Weights of a small contrastive audio-text model.
Training: 6200 steps, batches of 512.
Data: trained on short read English sentences (LibriTTS-R), 26041 training examples, 121.9 epochs.
Rows from block 4 of the text encoder of a small contrastive audio-text model, named by matrix and row number. Rows with one number belong to one neuron. Each number is 128 + 32 x the weight over its row's rms, rounded and kept within 0 to 255. All counts start at 0. Numbers have three digits each.
After each neuron's rows are labels from the 100 texts, of 14848, where the neuron reaches its highest value: "tokens" is the input token at the peak. Only what is clearly more common there than usual is listed. The data: short read English sentences (LibriTTS-R).
# fc1: MLP up (text_encoder.blocks.4.mlp.fc1.weight, 1024x256), inputs 128-255
# fc2: MLP down (text_encoder.blocks.4.mlp.fc2.weight, 256x1024, transposed), outputs 128-255

fc1.488:159117146127148175083106167121153195141129122121236079108105123149166113151150168125172171105099091137147131164116131078109097135087138156094124111087092144153141142113171138060146129123131138155115101071112107159132140141135150053108113162101130161095115131072120070139168122147144137125105158106137147176141105151138134079118159147094173075093138146127112147167153081060103145143115
fc2.488:116106188186136134114190134172088127122159120057100145101177109069122142141155144129081138143145074056148169157097110151100108140156120126139112123125085149098102119188200151102143153106122122111132159134128117133093123128138107151130119137053057128136152144155121093119105165058103107103099129113118110100142138107143071109106155098175123095112153099160131097119119099106151103104099
tokens: "from"; "for"

fc1.393:131137108167091088103062052119135130153088131109113146131154087120073094191124101163132130173151150173162071080077130171128118099132117128155151161113102126182097098161143069143121131083115140112126139158078079138133141096091148165113166172120104109115114167160060107161174128132109128144120128198122199157107159084158145125071123066144216185152149071096124165095116109181092095220185
fc2.393:144130138101109089110156179156162154116123096093144121141143158174153142056144127167159090115155137113074131095142129095172086139147023084145085097160128086121088174107081144132140138094110169079120112078061158167141143155096150119108153159061157185110097080146124171104166110165068164090142122189103116096108109134114159179092127181112095108167134115108048102200075125122102149159144
tokens: "course"

fc1.539:152095107106144095142097082101112158194209083133108066186116164123138155129110140095112141124152089142127156130097089044138121074174137118103142135070108093151129068124069085097173164111137174162143103114155123174115136094139098132103122128146110126099111148114148130135100168137105151124080120166155182137085086163095116089119144095139135115235097157190131093169165186155123071115111
fc2.539:184093183123126133189065163169173097087189178068185141092120131122105138115123117069142134097104137200155124091090090139115125151131069119119065089181081127087179097111143162146143128141112132154164113111207161139103178135103166158170088137134126130173098115119091133154135138113065140168149148110139134152112101129139125133088144178097147101129127165090138187092131178103145158088138
tokens: "course"

fc1.115:103157170109109084160099095145180129166171151130161079112136078134144159145130115122117098084075198084107118142121163120087088117125129134048141161152131155148076136154184170069125104134085129107191107104117136140094083155119149124158080103149143108157167178078111076060085106114128133125108096102096097094068139105080127118102131162088188142123092099131163094150125112148124070137100
fc2.115:112151147101119131069184186100134118111147092129094143130145121096153143147147111142117195069077091168124095116131074083101081156090084151163157089114122089108154162107139133104122128157104173093116132118118154108130211102162092082166174143124100102098074140142138152162150145116141139075129163112108075066209134093108172111120106124116088177050140142165129144116150100052145186100154
tokens: "<end>"; "of"; "now"

fc1.401:149120177171157135142176163154157153114155119114098108120110079128164082112147189132155095130113150170113147065130099126125147093142164142164094103108049116104085141054127145157128108105103131119133095114170173114129126135140121174147134156112074165171145114153089176134109138073141096089135072086086093064127118179100139145128090103092227094096147159173137116087073175081106084214126
fc2.401:153159082159161128144156106149147100107140126123120188127103077106166102173154102157102119123172100085076120126110120091092113088202130074216123134125139112158172175167180128157125191150151131131147137172194145151124162145113169146144047080163164150114142129109097125177184099143172124181154115171070152120133128130150140128128222145097137161139168133143121160101105201147074130150113
tokens: "on"; "all"; "don't"

fc1.381:146111150103153108108170141131118182132106117083116119108158153123112074130134172170176135146155192171157191148116104083107101106129130099154156151167097188110187137105109160197101167090108134131131101115080102087116106179172107062159155141111161119082123166150104158076105117073161093106129203139151109118132089131147091134163132155123094096178090128142107168083114167138066098135161
fc2.381:132095112121092185133158113090081134148178106154141060136149130196160143129132110145123144087093173171113137129116121110032153123109152111086114139146156092108136078070109116097112157131139138106186089134152127166140145142172135104130141127147133077105075110113145133105171140134108163145158147103158132132107157159094127153174103065157145160103098169075096146118103159158110052186099
tokens: "i"

fc1.500:130076143138126148078125166153148133143183106110184087188134139120117108119136061084151163152117129103129160093163164105147128089105133156103160116124166116110076119098074136148167150162103118174109060103148118104164123112105151125130174120115105151167128143106117129162112140121104135088057111102113150124102117117139096104163178123184179123088162148130128101134083181128133095097144
fc2.500:145140088128158135186113155123105088142178076101111114137096189118165163160149131077138130131128152160135091096093088131127168141154132127191155112147160141139177090162155108163185118129110165135141141124193113132123126092110119124162094114113200092191127119113106069134155149118081131154140102166067140084130097075145184129079127079126103102102175124165140128090134152121156128137199
tokens: "the"; "this"; "that"

fc1.430:172151063109118166058138120111128125165068096115134150139115145111079159153080159150170096141078098107139089155118078128112129115089159144162068174068188125087157094160131121074139138140163172127144144151163117174125088114117151182089142106142141115087078141158140152141119122085166177127131107076134156106138070157135112164089151107140109105149096037152122099119101120186105106156144
fc2.430:170095160130117124145131150078120126109116104127128112080107127072075050097102160148098059191149124065216168152208130123116161082100150094104109151109049107094150152157175145172141151109129089145140112123106162157090138120111169132178147118164119127135176118124158112168133082114159179140172124131121150124129136154134083079126137170090159154136129114055166061075111124059173142110145
tokens: "nothing"; "<end>"

fc1.659:103129126148173104148082106122079119147099095118130119147098170150170131134131140123200138093146099094110131115098100053192077090113165118144157144121169148175115105096154111071178146095108111145106166176158144148095180117143210123114147111152135107081110087155094111152125089141192144085099152100145148185107114144052138127119134198129135150106072107091124167116106148153163104133158
fc2.659:126055139112118121102172158147121087113131140100118118120158179092097157112091139180107052124131156089169171121195102174091095097127080093158109096181116115114089126144144126202127118117112113171091089148155125087120101092139149134156145143117126131166160127162090139091092089129153157164133118101100084117124080132102161133101135094132124107174115132081117073114134188101146123152174
tokens: "nothing"; "<end>"; "everything"

fc1.9:208166137147128122109121137168126101095146099141099125124097128162140077141152148143184142092113099094134156162120121113131179104094162120105118196086160140110132159097153122123118110087179144131140143130066077119093135136214091164126161165129117142156121128066073158102025126142094165098139127070112141121101069171225184134178185159097097087150130101114110176116120122149100096157125
fc2.9:123104160151106113064112209162072132147145091115078077125084119172166167087134126140154089163113143103122190100096124149143080055163128124161141114147172097082103113112161096079090115140108163119090144119168121081080097123040144157175143128148096127109169109150157103145178150115100105161129148151103043085142116100103151104159111147150123149170176105119134126124100116114088150162105
tokens: "on"

fc1.192:190123124097162073120081087012121136122149161107218096127123117144131064103159161118145094097193116118169162134107057130131097168137079115096172125145144139115133160108093134150104139110087123151118078130130068120150126169062122121168136094134133156151170079149127119125121086166130081127130130079092064070055138117091121121087077156142168103130089113096136136112093153156094152158183
fc2.192:142096141125074118091122128077166122109140047118079119191201160083158191120111101112145062163101100136090151141129074135117173136116116173119152154165177105124117112114128113112162108108116138153106112122140120054114118227139131182122191106140166098158198099126166099158166064072118111152122116129105142105076152115132134139142114092145129114054138142181150166159128156114092173115170
tokens: "of"

fc1.548:189208100174113081154138119223096136138148078107136158079151153143101080115099105098128133124112089169184125152155135120114133117135165073094145192122184116157098093178119071162138066109099127142149121109151130132107076101124161097161074095087096076139156137136106115147117132077105098137082099088069152077141148106076156181149147131155161118121145174145130120150146100097125155122144
fc2.548:185106159133172106100085146138103074096074196118044093174101106142141084118089095123101108066130136074097134099158082169113135171102098169117151102115128107115101126104168149079114141145135158165097087139187114150165197144137129127170146102079116111105099070123174125188169096132094107134087147184090199115111182120130132110159113113088182081167150173116146190116145128094112145112164
tokens: "<end>"

fc1.662:132157089115195039116132160094135053130124127147149104078118134122070060121064161148096180178127134120097076131131145087097130114167133080114141110165117093148189127062124138166048110132092037112127111156132117144133083146177169123148141097089130140100147109143129190126172123099075168170145177148161168132148157152133127146144141144146152152070149198203098119145121121089122101138164
fc2.662:168170127136126151055130091159152121112169063091136139195161132072109099110127142156210174144189136148127141118107149148154163120148157112120165133177185074144072130158100185095121125162136105156108094145173150114165093172171103126139150088074086153143076123142125203175121130095122136128081083120103116092113054127155134136102134114115136132072090138076124127107147187160132131176120
tokens: "she"; "<end>"; "see"

fc1.196:100158115146125102154154120153110107121107141071133133080150092143073137127086108148099079163111145087117152163149076102102125121130180136092090180102027113109096076152141156070124106110132124105132132133103146114160084161151202122209111128080152095122153109122143133127120062129133138082107099095125115140145157121179120144140077150098166140092145183173114141170146117102099109223185
fc2.196:137099093074127079160168183118141130088140068104105094148171158057086136084123089136112192108149127122085126115146144081124163117153164110103116118145149133117168158169132057123097191137151146106100132179164130198118098115121121122144090086134102101083083088182159136141159112082125077114122096091111158095178187141176143123193161169133146099131148106138149133102158124100109169088149
tokens: "nothing"; "mr"; "everything"

fc1.759:123170102154161083178153154097137094136128094170130158137154174112153132132108111118144134133148041129136133145088148101127120105111088139053158145137142142106109135163101131107159130147168144128068148109078152132105118114137076094123142109157098119200108116114146114170129119166129129063046164084135139100158066157132099141106140197136162098147121152192091141097135154111050143174146
fc2.759:149126130081109177105115170106094119080149128158164130143169183132130149121141085114112115114101110115134142217107070138141145136099111183156160115170165100148158177113167146177143094096121122116191151124095097134143093184190108193139098119100127107072133151097145107177125106138124119133127187101122106150160138132126091140099167139103113141126143176114152108134045117074185089125069
tokens: "is"

fc1.245:096129123115098151127082134063154197173130140204160111116198160110105146147095108160083172162118156102118121149156108089131069066096142108054102109132078163157181102133200107073140166130130121172140170157072159133125144055076117148144118131159124119098066104113143096173136086105154140130194142111155161104173152122120072132179110176103182115125108128185100220106134157102113140127086
fc2.245:134141182113097104079150177138106105027148142127128131145177099149144116188169138111116059150181062118104160162156135152089179127154115100150154127163084112120119122082111168085173130085121155151095061100092137122120105096118119141159087061144094162144143127142066086148173119125095121148081110101068060116112147124141068077153119106118121135116150113088167116079123125130161138143134
tokens: "ever"; "evidently"

fc1.625:111156125081155140170130095086125165114095120102167115129147074119147093160174162109153097089134168088142119121066127074158156121106104130162074118070143104123114113067130151174131134100123102123119181123121089159135140113135105122119157112113132150107091125157108121131133043156073122108109070104083129117132154163098125095130052178141178123111116115174163134067075168085094100058099
fc2.625:174097175135178104127122130139170074116146143168147152117162158096151174098173068129107074120124098077084132182169119080097155152152085158122176121130185119095185135138119107131186134148201151166076115124195126102094149189159106169173202115095127146094195127114179189157160116116166134142162151104096118143119129109135173082161122104085136095139146111186091097104134101146071154151137
tokens: "of"; "a"

fc1.675:078154126162136125171089165160067148153131114088127102170183115159171120099172149171115107124145126127111086094112112169114091124163182143098135124139163132163102120109053123104110125149165114126146119100083110059020101098118151112143156122136122117099143124086093170134093076096036128148142143099109146080137106148154047134109081105100154171101129108076147148173127151139230148110185
fc2.675:136070077135122143180165164157170164150135106110125114157135154141190150141158086103197145167108154094105130092163128133068146078141142166091124141142128141121127122117141150141039103128173162147128137094145091122113141120144133143122116088155143128110091133096152136085080159138145128118166154163121138192205086118055110198146127162088113117129157191073150151149133137185195142123136
tokens: "she"; "see"; "stand"

fc1.747:161144125142121192131130097172154117092104108090149093063184109102174119087106122085138168165137119155137091063139121176171122107174131120122141139094091169172130082110131130151101178125105101129132132085146162147129122145119141120179117040065090090150115113163145156131110083140149120120111083141119070132111096138133042137169128063100137136144115122105118166091125116077146077080123
fc2.747:157105090149126081100117142104140126110122122090079103144137080156146178131099143193129124083132154129111062113143066084099138092054109152139111104110148092135167123127129115078117136162148135135134103128157107088076106141190134140170119185160064133122134158106152137140154158156108107116105123144122082098144129079119220146143142070129098127143181127100154095138150204160110113136107
tokens: "be"; "he"

fc1.247:123161116148119109161143159078167158212148181118102125088091100140138092143117123161103139079084146128141097191128113110111143122101117135118127196096088112119114163108116120068089121133143109165127179083122154127143126171121155101135184157203170124143097093116113206191139092102089143100127053171126099074106135124182122096124127071090129123154094168170119184182138124125102123173096
fc2.247:112117100072197134144157132163099107087169136126169075105146130117046103112166117145102190125172146117088163167098156117058066175153128090104150127113154139091151124141083097148129136148174089100149177112172143139121185127157057089172117110108119101127172124125150150168089160131127144096085129198131120111101164134112139134112180160100151090153167142106147122124177075067114139143097
tokens: "nothing"

fc1.347:081087167076120158056161085152119136162121113136060110078172122132113196197147134119089086175082119159163135112096119109114117054162089128076098095165172101133202146064154072092115143147108090115188166141149123160159155097148116100152135090140141098078110136141148123124158126108116088113137165148170149071109109133099128094099150129075095098130169071112107155115111176119087138143133
fc2.347:133123154181093115140109156150121137159124116126120092110160117102172124083097121198152203111128198055134132167172104129168095114122113040106159105150133104167146124149117083110179174130181198139101214166078072124070152166090141141164094179134136163134131158063174098143099122144128180158090104124081066150140102115068090111100127166084128183138136105193126183168128105132110109118114
tokens: "<end>"; "said"

fc1.36:083108159132155100189143095095128162176211155181074147119071161154140127186109110103132147119131139161108099147132132171162171115153158131110190117143115105082137141082072115145144147061151197133150119122138147152118117178138149145125132179112115121144097164110107137150140130131097105128121122143100107148124101142123147098111117126147121093139123123164117176129139190167120117060075
fc2.36:091133102093135107157104185139136120118088158206109142116112203132108165092146153068106118129116112129149109097155094039149146122134054079100103123101120122151129121144164122121140121176138135158123117177140176178138158152128146162160107135025135103143165105145113134153076196150206150115155167155149143165147054088145165151116126147154105130156137118157120091135107143167123072115087
tokens: "<end>"; "thirty"; "'"

fc1.148:158169134129157110190104128140134166118154048125192187124137143137157134105083115142122107171151122102112086093093086142128110119161100168093085111130105143179084133122145101072088092137104083156127123074111149083073142098097153112103119116158110164076123160110139152074106097125118108164136177118172113097066102130131117132120084149104152152131147101066133140189138126185166157141192
fc2.148:144115084142078140149108155143141167134158121120110123139176162138166153116117092066145103155098140086109136073149153145108102095129125137108162164108135160134107179115136167119088042158138142140136114093147137107084151180132134206142108088185147118086094183110185136121095133119135108106177093184144107176149138072055116164119145138099079123117109193062160147155098117190163132135127
tokens: "so"; "sit"

fc1.598:159113201140118143126129103152098181096091153148168114184101134131148094141109153209095148089187154137127159104124095169133154176130162103165141073104161155114069143157130149116162118113162118085113152096127186135120082079170144063125136148194161183144160106118095115068167130131116142085108128156158194161038151104096148123166136126153062104091126115138085094099147223066114089152081
fc2.598:093120173146116156181102138089066066076124128163065093066175084103122161100144121111077096159099162157081120175176086132142164128128135113121141084158101127128233124101123101155180104124124193117131078100152092126183091107109119083167114099148055163097138087122157139164135129093210075147121140109067103116143118111192139087095075170155124090097189098124153137139115161105103151156135
tokens: "of"

fc1.41:145122171093122110049113145167116137109123156081094116140194126090132126150118139166102135142086141134093123105189080098169127074094118126208184172139113081104093124079166078134184094154099121115172036145068137110141140148175193098138154186121182111112164121133094102157121178171102069043141120116104191133073101098139143093123081099133087134178120127091161117109126146155091114142084
fc2.41:159074099131097103167135083097052094083165089158101144088110134203135085160123097135107122121123162108183081147118122117077134092157090135163160081146151115106113124162114159154135167109116180115140175100145110170101170121115117136120133149087119102097065135135084233098172091141119191167130129143155098137170156148097148174148103175121187071105157163100143071185204168149143118120111
tokens: "i"

fc1.98:138132161161077117141132144152130132125101133168136081125135106084048130118144125142165147133187107136114143118070141128111138136083145137151090127120125122197124155130159138148133052121056134117184083094118128118152103193108124053110125115141134121135095171120140146147107074106121203107144147168157167157108099135152090132108171157113150085185121142112120179056140137135119112114103
fc2.98:167093148158089128135087164101095141120164095225102139119203143139128185148102142114168127072127135162073112100125166104117137126131139105167152106073158108153135163123093119157128128109113150115041109144147173123100098123136177201094131117122153158171130104204076126098120143142056106105132126209076118161121160091149128116119147148110141140110130140150158069091109095165183171123095
tokens: "of"; "a"

fc1.505:134105091187120144076095110165153183056145139102093145125103130149115143164121133109145114180072098172116110104175110191127138076130138123058091094178149161127180132074074194120128113144138099119092133127100116081128118074108187131147114152103143129178118147160151190125146058099152112129181102133153124167141149176178135112216150165105150102082119130133148150138114114129213164145133
fc2.505:154083099131073177182140143165131088104129101117152109173123089104189114092118147123159109142166121154118090138150120166122147101160097134111112087091093121075125107155052115155140121108166137126108165107074132139128112108133179117186139131079153123163143197122167102124093165152070118076153095165095125145167052184135123160192083160120129191095125196083130127103150101125162123125151
tokens: "she"

fc1.750:147132089163132116135085135066127062134080094139123128121164124145077098097119182101161070160169108174154076132115091163203141130167107109120145132125148149105066085105111141120104176049144138167156050098064161104145146124127151109097118101113152151152162125081102154139168106139111156168099159106127142160070143141125074072134125097142163156116114128138140122167124162167105114109114
fc2.750:119113127090160083153146098145133137150159145092142147133118115175097147081088100194113179118108093140142134090193097115121131161113145160170105088126126098161148147155136100150159128149168118161167064099199136102164117157145110110143144176132114103081151137151134154096127118101143126118186129231129108130147111081096158070080134118137129083160122094099094124169117096141088047164146
tokens: "is"

fc1.214:115170147079122122095094127093124123132127138085115156139086147169143079165125158113108098150133079103076091148131144125115087175117155140200109124131125127131104121172095087056116105117147132105138089147111213135114101115114115171143177169112126133107063121108133171117129151095191136093115144117154108152206149129104141061091155172129178107160130122118064119097152185111113084107203
fc2.214:118134107094092180107155145142155062078147091110143121132160132103102134173094166165080130158149142105144127204114105113146196120119100115115085116072106169097147108126128138087117163108086079140125091140118087115101104145084121206206112142071087160146163116108126125151128125102099153133069110107067122081115169171101108100130137092133122068135070110104159155114075109096146130144153
tokens: "is"; "'"; "get"; "its"

fc1.294:219145116082125146140181115107117085147137125125136116114164156099095058139107125136138134094117179152104136136125101066083104104176121152079064112084100138068115158145131096146165070142130092157108092054184116128078109118077138200192119104137125104156169141112113148089130093108086135177118141102158126134078150139127120121151122100115157174097176130174177112181161086147176120129130
fc2.294:146140073084132178100140109174108092120143191135111104112133113102147128147082125156111169150193109081161100087123119157113135139158089096204176147127131057114096146168102168120130166117119128093137106165162176091116112129144155098147177111116117112120091129159116094193082088101195144114137091162133127135133137169103159135125171099148144072118128086144080138121127183133114127152174
tokens: "she"

fc1.561:120096131115128048083136105184159131198128156089138117129094059149145099131168110113098104071138134115100156132134123135088099160129146078127047084130137091074126169133169176108088098133108069132138148150115154180133106134115128161162117117122147122097091095106101198143131088105130120088109103122105112146160107096151132092147141160088180214100138166165063129145139135030067119187126
fc2.561:126173089153159106127147131095130114094164093099118157129146107109115148151139078163126172151088096090102111108148139117069099108134127111112156126083158152128131140146112112104069169100137142123095129139162138127095125113088029052175090078100076167059163147128194128136169132116113114078121112124136101138150094116094163102152190165175150124130173168177165138161147128115082108135102
tokens: "nothing"; "never"

fc1.121:146119121040094166140154119116202158131106102147145148120130131139112150113114141073104144155099096134165164090139098156143159107100172094113156126112121152098119177114131121141133171160181074148156148125175109111204073108126129084200168179136131164179133145099123099125132128104113154062120208159155120108151110120150122146131170099133125115048147089188165170165202160174099165202077
fc2.121:121167148115128119138060109118112095119154212133085085150128141160143111103163117076123086142168150139118131144179099119091163171109085152190099151128070048120146091131111115102160101129082119169122089107109131157150150063118199090132109059131115159091098084075133135050108138138151144134106141176128088111057132106122097076148129101139135155164110119078105118068083119161130093144100
tokens: "nothing"

fc1.572:121074182126123115122113167114157120072148161125057156160117160088130136132091130142037169161142126164102165135070135102133140124118125147119123086117114096121150123079128154103134119088176182120134141101168092145078114190135126105109152118137155111067151156099121168124178149102190181180092110158116159159139140091149103149134180164120099185087132178145120117084119177084094106124115
fc2.572:181145136123116159118105160121131109103139107144177115096184069083135093116101139088105138160163112116089129173165085164125092101147097121112215090137123168086171107144123093143119061135123121124158124182138140157111071079105099128120072140142086085122151149149157144119077122132151123108150117097106083116161110192134195111141149080094105157134140080114169137183169071143144124190161
tokens: "of"; "for"

fc1.300:183127120120093162123095092096121116122081145124124083112118124112118119151137160142119120142159121182143157110127169159127147102099133127129121149134123086115060166135104175113136127110145125161117092145163091118128093117139121101152164196152160106205084074102080178060086130088144096146097140093177187165067125104125167210148102114135112119093116148127105151104100165129107117089183
fc2.300:190182191141093124129125116146145135117137146136122090098147087098122122122146127151062151098153100130100096146123159125123130130180099157108160094181190086097101094165103179113068163135169113176156137156119120095130159109155124146147146143168175146090150143130156140107140142200144090106124104142115134149094176164104144082148138180168139096167141129099097116151130092143095125131134
tokens: "the"; "<end>"; "'"

fc1.651:059086134133135169173108102034103121178121133137072111080109090082112140099063165115117091117102108094112120159073132113123145125112100137090148118171168095107092170166138048095109138133162061140133120093117137136103127132058131117149109138110157141100077146154132102126143039174105087136118177101154179071164130152145157072100142077113141117115101117112104102160098132121067153126142
fc2.651:142084146113084071140103178095134098181146074145120194203178147103134126119149134148088142156149125133175205172136131020111123093133171155077148162129140134166163107067129135132200154153125207134150146129093077103087150136136094176119124169187126182094124113073155131141139101155079206112105144120128073137091120169149161129150093083136128160119115104122133134128100103170093076116140
tokens: "of"; "now"; "are"

fc1.426:157120124092169114108128132107123175106137138102150119106147131147090163157116163117179052206130145091072161108145072125158132061074142136171147149112064118146142145122125118158070127126095153139148145116107146052083078222162084112157120119125115140094110128098109077120110102101176127075116174194133110109144132110171103107167123136143103198160188113159092120131156201162115137195189
fc2.426:092124124159085146158152156120089187128085145114104175174098172181136155172129091145134072150119164138153110169100132119135143160143096085120201165145136129184152131160141096160119103173099110061101057163024152114189148133136173120119134078168162128142090131088131147106157128165146224096176150082132127141060179094098110098115069091178168132159118161086100102112158127126129124131104
tokens: "i"; "are"

fc1.343:160150067127094122084128132101118117148152099173125138135111096148128159081105126161082076153093131118124167158116115124142113167096093127146158203120147117147059127184106124094124078168099118059119152149152150133156095138120141114061112079131130127152125134161134129126112152106107160107193116129090103113116133129175106192124103172135138055158142129152127105093148160152156123118148
fc2.343:156139161134130121141099144116114141100132127100095126099172121126102154099144128141060141158172081138087117114121137139191118160119060184127135101193128129070139138125176166085134157101145150184167140137117156119061109163120137109160145149137090141107163065111126084175113128171138134159131112156147066112113115122147122089087161123137093149138122066069130157091105089105116201142087
tokens: "isn't"

fc1.178:109156129168075106159065155119055139164123164135134105173155166201154091111141086088144108091126150085138092147167162182089072179141131124161137155137149186094116150171124151119183131112094144119125131138134151145110128152080135133189143097129110130141119105095128143134120028166127187117143099100120183154089154154093124140141082158115076178062139118062141102139141111121149174162118
fc2.178:133066133134140143200097142139179096056131079207113061111081131111084159115122122150114105133138076085138175114109052132154090105120136087120178146189078057127146090125156159137119174136156112193137104139129063132185175195104040102182116143110145128134109090112136137149185125150097095124136132176137109118123136179098185089107118140118156130114075166122150172088138075153121143118131
tokens: "so"

fc1.495:160212109091132105156119100104116092123202120099139114134165114126086141085148116140141107156123126200152108065074127154119149130125122122216120108137140127119166111104147130114185072109104139171135179114189084184098131167120142091129125185129098152129141121120190107142168092107074135159136043100142202084079116157145140121087143122117146169052116148110102062135137144134091142128093
fc2.495:118114145145102110125138119143131121107118137169157127106050145156170166073125115146133066117132083095132159138111065160160101147113079122137115087133107106118104079034040146161095097168077119154193163101104149107157127114153106191121150144147116136117092087169149101138111168146108110142113103107103058156174089135175160140108149127098097181128125140114115094105145094119119149160148
tokens: "<end>"; "'"

fc1.60:122166129115098102099109127116107148112129072081187140099119185103088140161113093109085126114113119103165088089114101145122104186109155149107090210133128199185172130147077180158072146171137164102115115185165151171086141183118115118159086098121076094120157089122108142150117117135131144092170159112142134134056120107142101111156131114136182090134097145123117121088051181157145123130140
fc2.60:146083130061087083105177108134138130097122171135125118105133062139160121126152127129128156129094111092108144180092158129111119090086107141108129120136059172154136080121164139160187130097185193137147127107087095113099169165105098138098141130123145133104114112094103092116162092145163106110098123097090121105172152099130155156110117161102105092191098114111105120132119125192147152125100
tokens: "i"; "the"

fc1.109:142148160134115129128076152122149131122093111158118159063129085144114120141181103122143114086134095104115163095109112061156073125129146146160058137087088084149128079128112159153056136120166136137155171141153159193076102061147142123150108193129125134104160070158164127118081091123116125108122139155106162112137091158118141143096092155148153096123121136104138100112168138188078169149119
fc2.109:099107068150103151121140127125127155085134152180157059144132134110143150143150068156102100118157126130142170145084084178111187118107077171139168103134095126109148130062124133128201132084119131105136095145141176100178205112186161156096108148144122142168129131108106114087169152127123236149167124124131116142156158209188133087085176128150072157108102123156147180072128081133085138103070
tokens: "i"; "it"; "a"; "had"

fc1.685:173063113078130111145161121101142136152178118103063105153164122115162155153181147136156137138071109139087097105144129166104141111150174097147089108123159100125125100149134124131122118173086131142144138167156131095153156159135201146110154080206157108036116094116104130137092152171179159131085185099139126120126093140160152141096199195070078170105116157149114123143091177175162135108089
fc2.685:129106075082131151148112154145154066055096171169151133164135120098124171129100116116138105083103114157135111140174106101158082115049066152122155128131105137112146124196131089155187213072135174127145140114113070088145092210104096114165143165130197110118151157122108147128201099162116130096146077135130138092129099118118185127157144084155119078151172172102135103135155107112130162179107
tokens: "right"; "don't"

fc1.635:214160155123133045100133097091127141130126110136148156094114138146206067178201140143130178084112080208153116094105182158106157113116181087155082134114151145114068055115119168174147146177133096129138176091049144089119099123139167155108112089165114117102083122111105116128119120154151127091094118112127149148143142118125153215111110139091177079084129160135109076160133094146161132141133
fc2.635:163158131151167117135109132065108101184084177099154144143147110096090179062129070110126140152099133124106073108122086105162148172156155136095134099127138116137139156111130156088169153126147167164146094151154109130170119190057152135166122158114165114114142171199144137203143074087099158185163151135125062117171143122112166066128148074125102129149080102119143104160151157081120120219118
tokens: "to"

fc1.552:089070126152150119104136075106197127158150130094117122135166166093101069100185126152101098119100098121176117108155063175147148095120099171080135112120127129136113171140110110146128091124140176150163061124105116111086121150145155103088068163095138089180077177114094097122119167156128160085141149115167135107161135154088172165101147127098079100101226151129139140188114207107119143102133
fc2.552:122100113177094165068104111151119126108149147137130120134107159090058153129092162123146119171143102176068138151112169093139144147144136085183135114182127149096174100144126156132146137104172162141121161139138125106094159107119078131153195117157124096093125172098141147084143089111098206135114145159113111162106081137153131121111106210188104158102164134070154159160115174139060128112100
tokens: "course"; "<end>"

fc1.293:175179105050176127118115082119122130071136095117206174125182177134099114121106145118130118130098157109092137137156099148093120139161108099087142083143154115111088050064120142075195101168121155167130110129098087128120098087141051114114179122143149097109130155121158134174072111118130152111138067104160122116192099137101147129125140087108214102091150157097123133122135145108182173107097
fc2.293:141133171130159151126112126098182098114076141094137139161158119120154087116151114163146146152137130011140090111123075102119169112123120184150119093187142117127129114124121170139082094102049119132125153094134134142106106198088137175134078180151119134111130194154122137133069120161091160122128157066080071090068096097154137106095131138110179146083129179081145114070142107112079133101144
tokens: "<end>"

fc1.425:111132102119097162161191093150132102162124128094182074117095072151100135140127121125104094074112123103155117140168149083098121173112081126111096126065133141102156135019106140122119087087122123135083104173129210135054059168106162114132196142111135138134147115125125155162130135133090203095099096148144170128074127132111134167118042137102141139055148131097102088128101139150136155151132
fc2.425:129143087168154118130078135164081116102180109097156083132167055124153166132115063177140111126085110154177101178106102167111090082125072085151140126097150077221160118150095177147148110127100134103155142118162055147147149135190118129185142152117078086168107110118102104124089172134109145111139104156103169160077119174136130082121110136143124079123160113085144087163083168112084175172058
tokens: "she"; "he"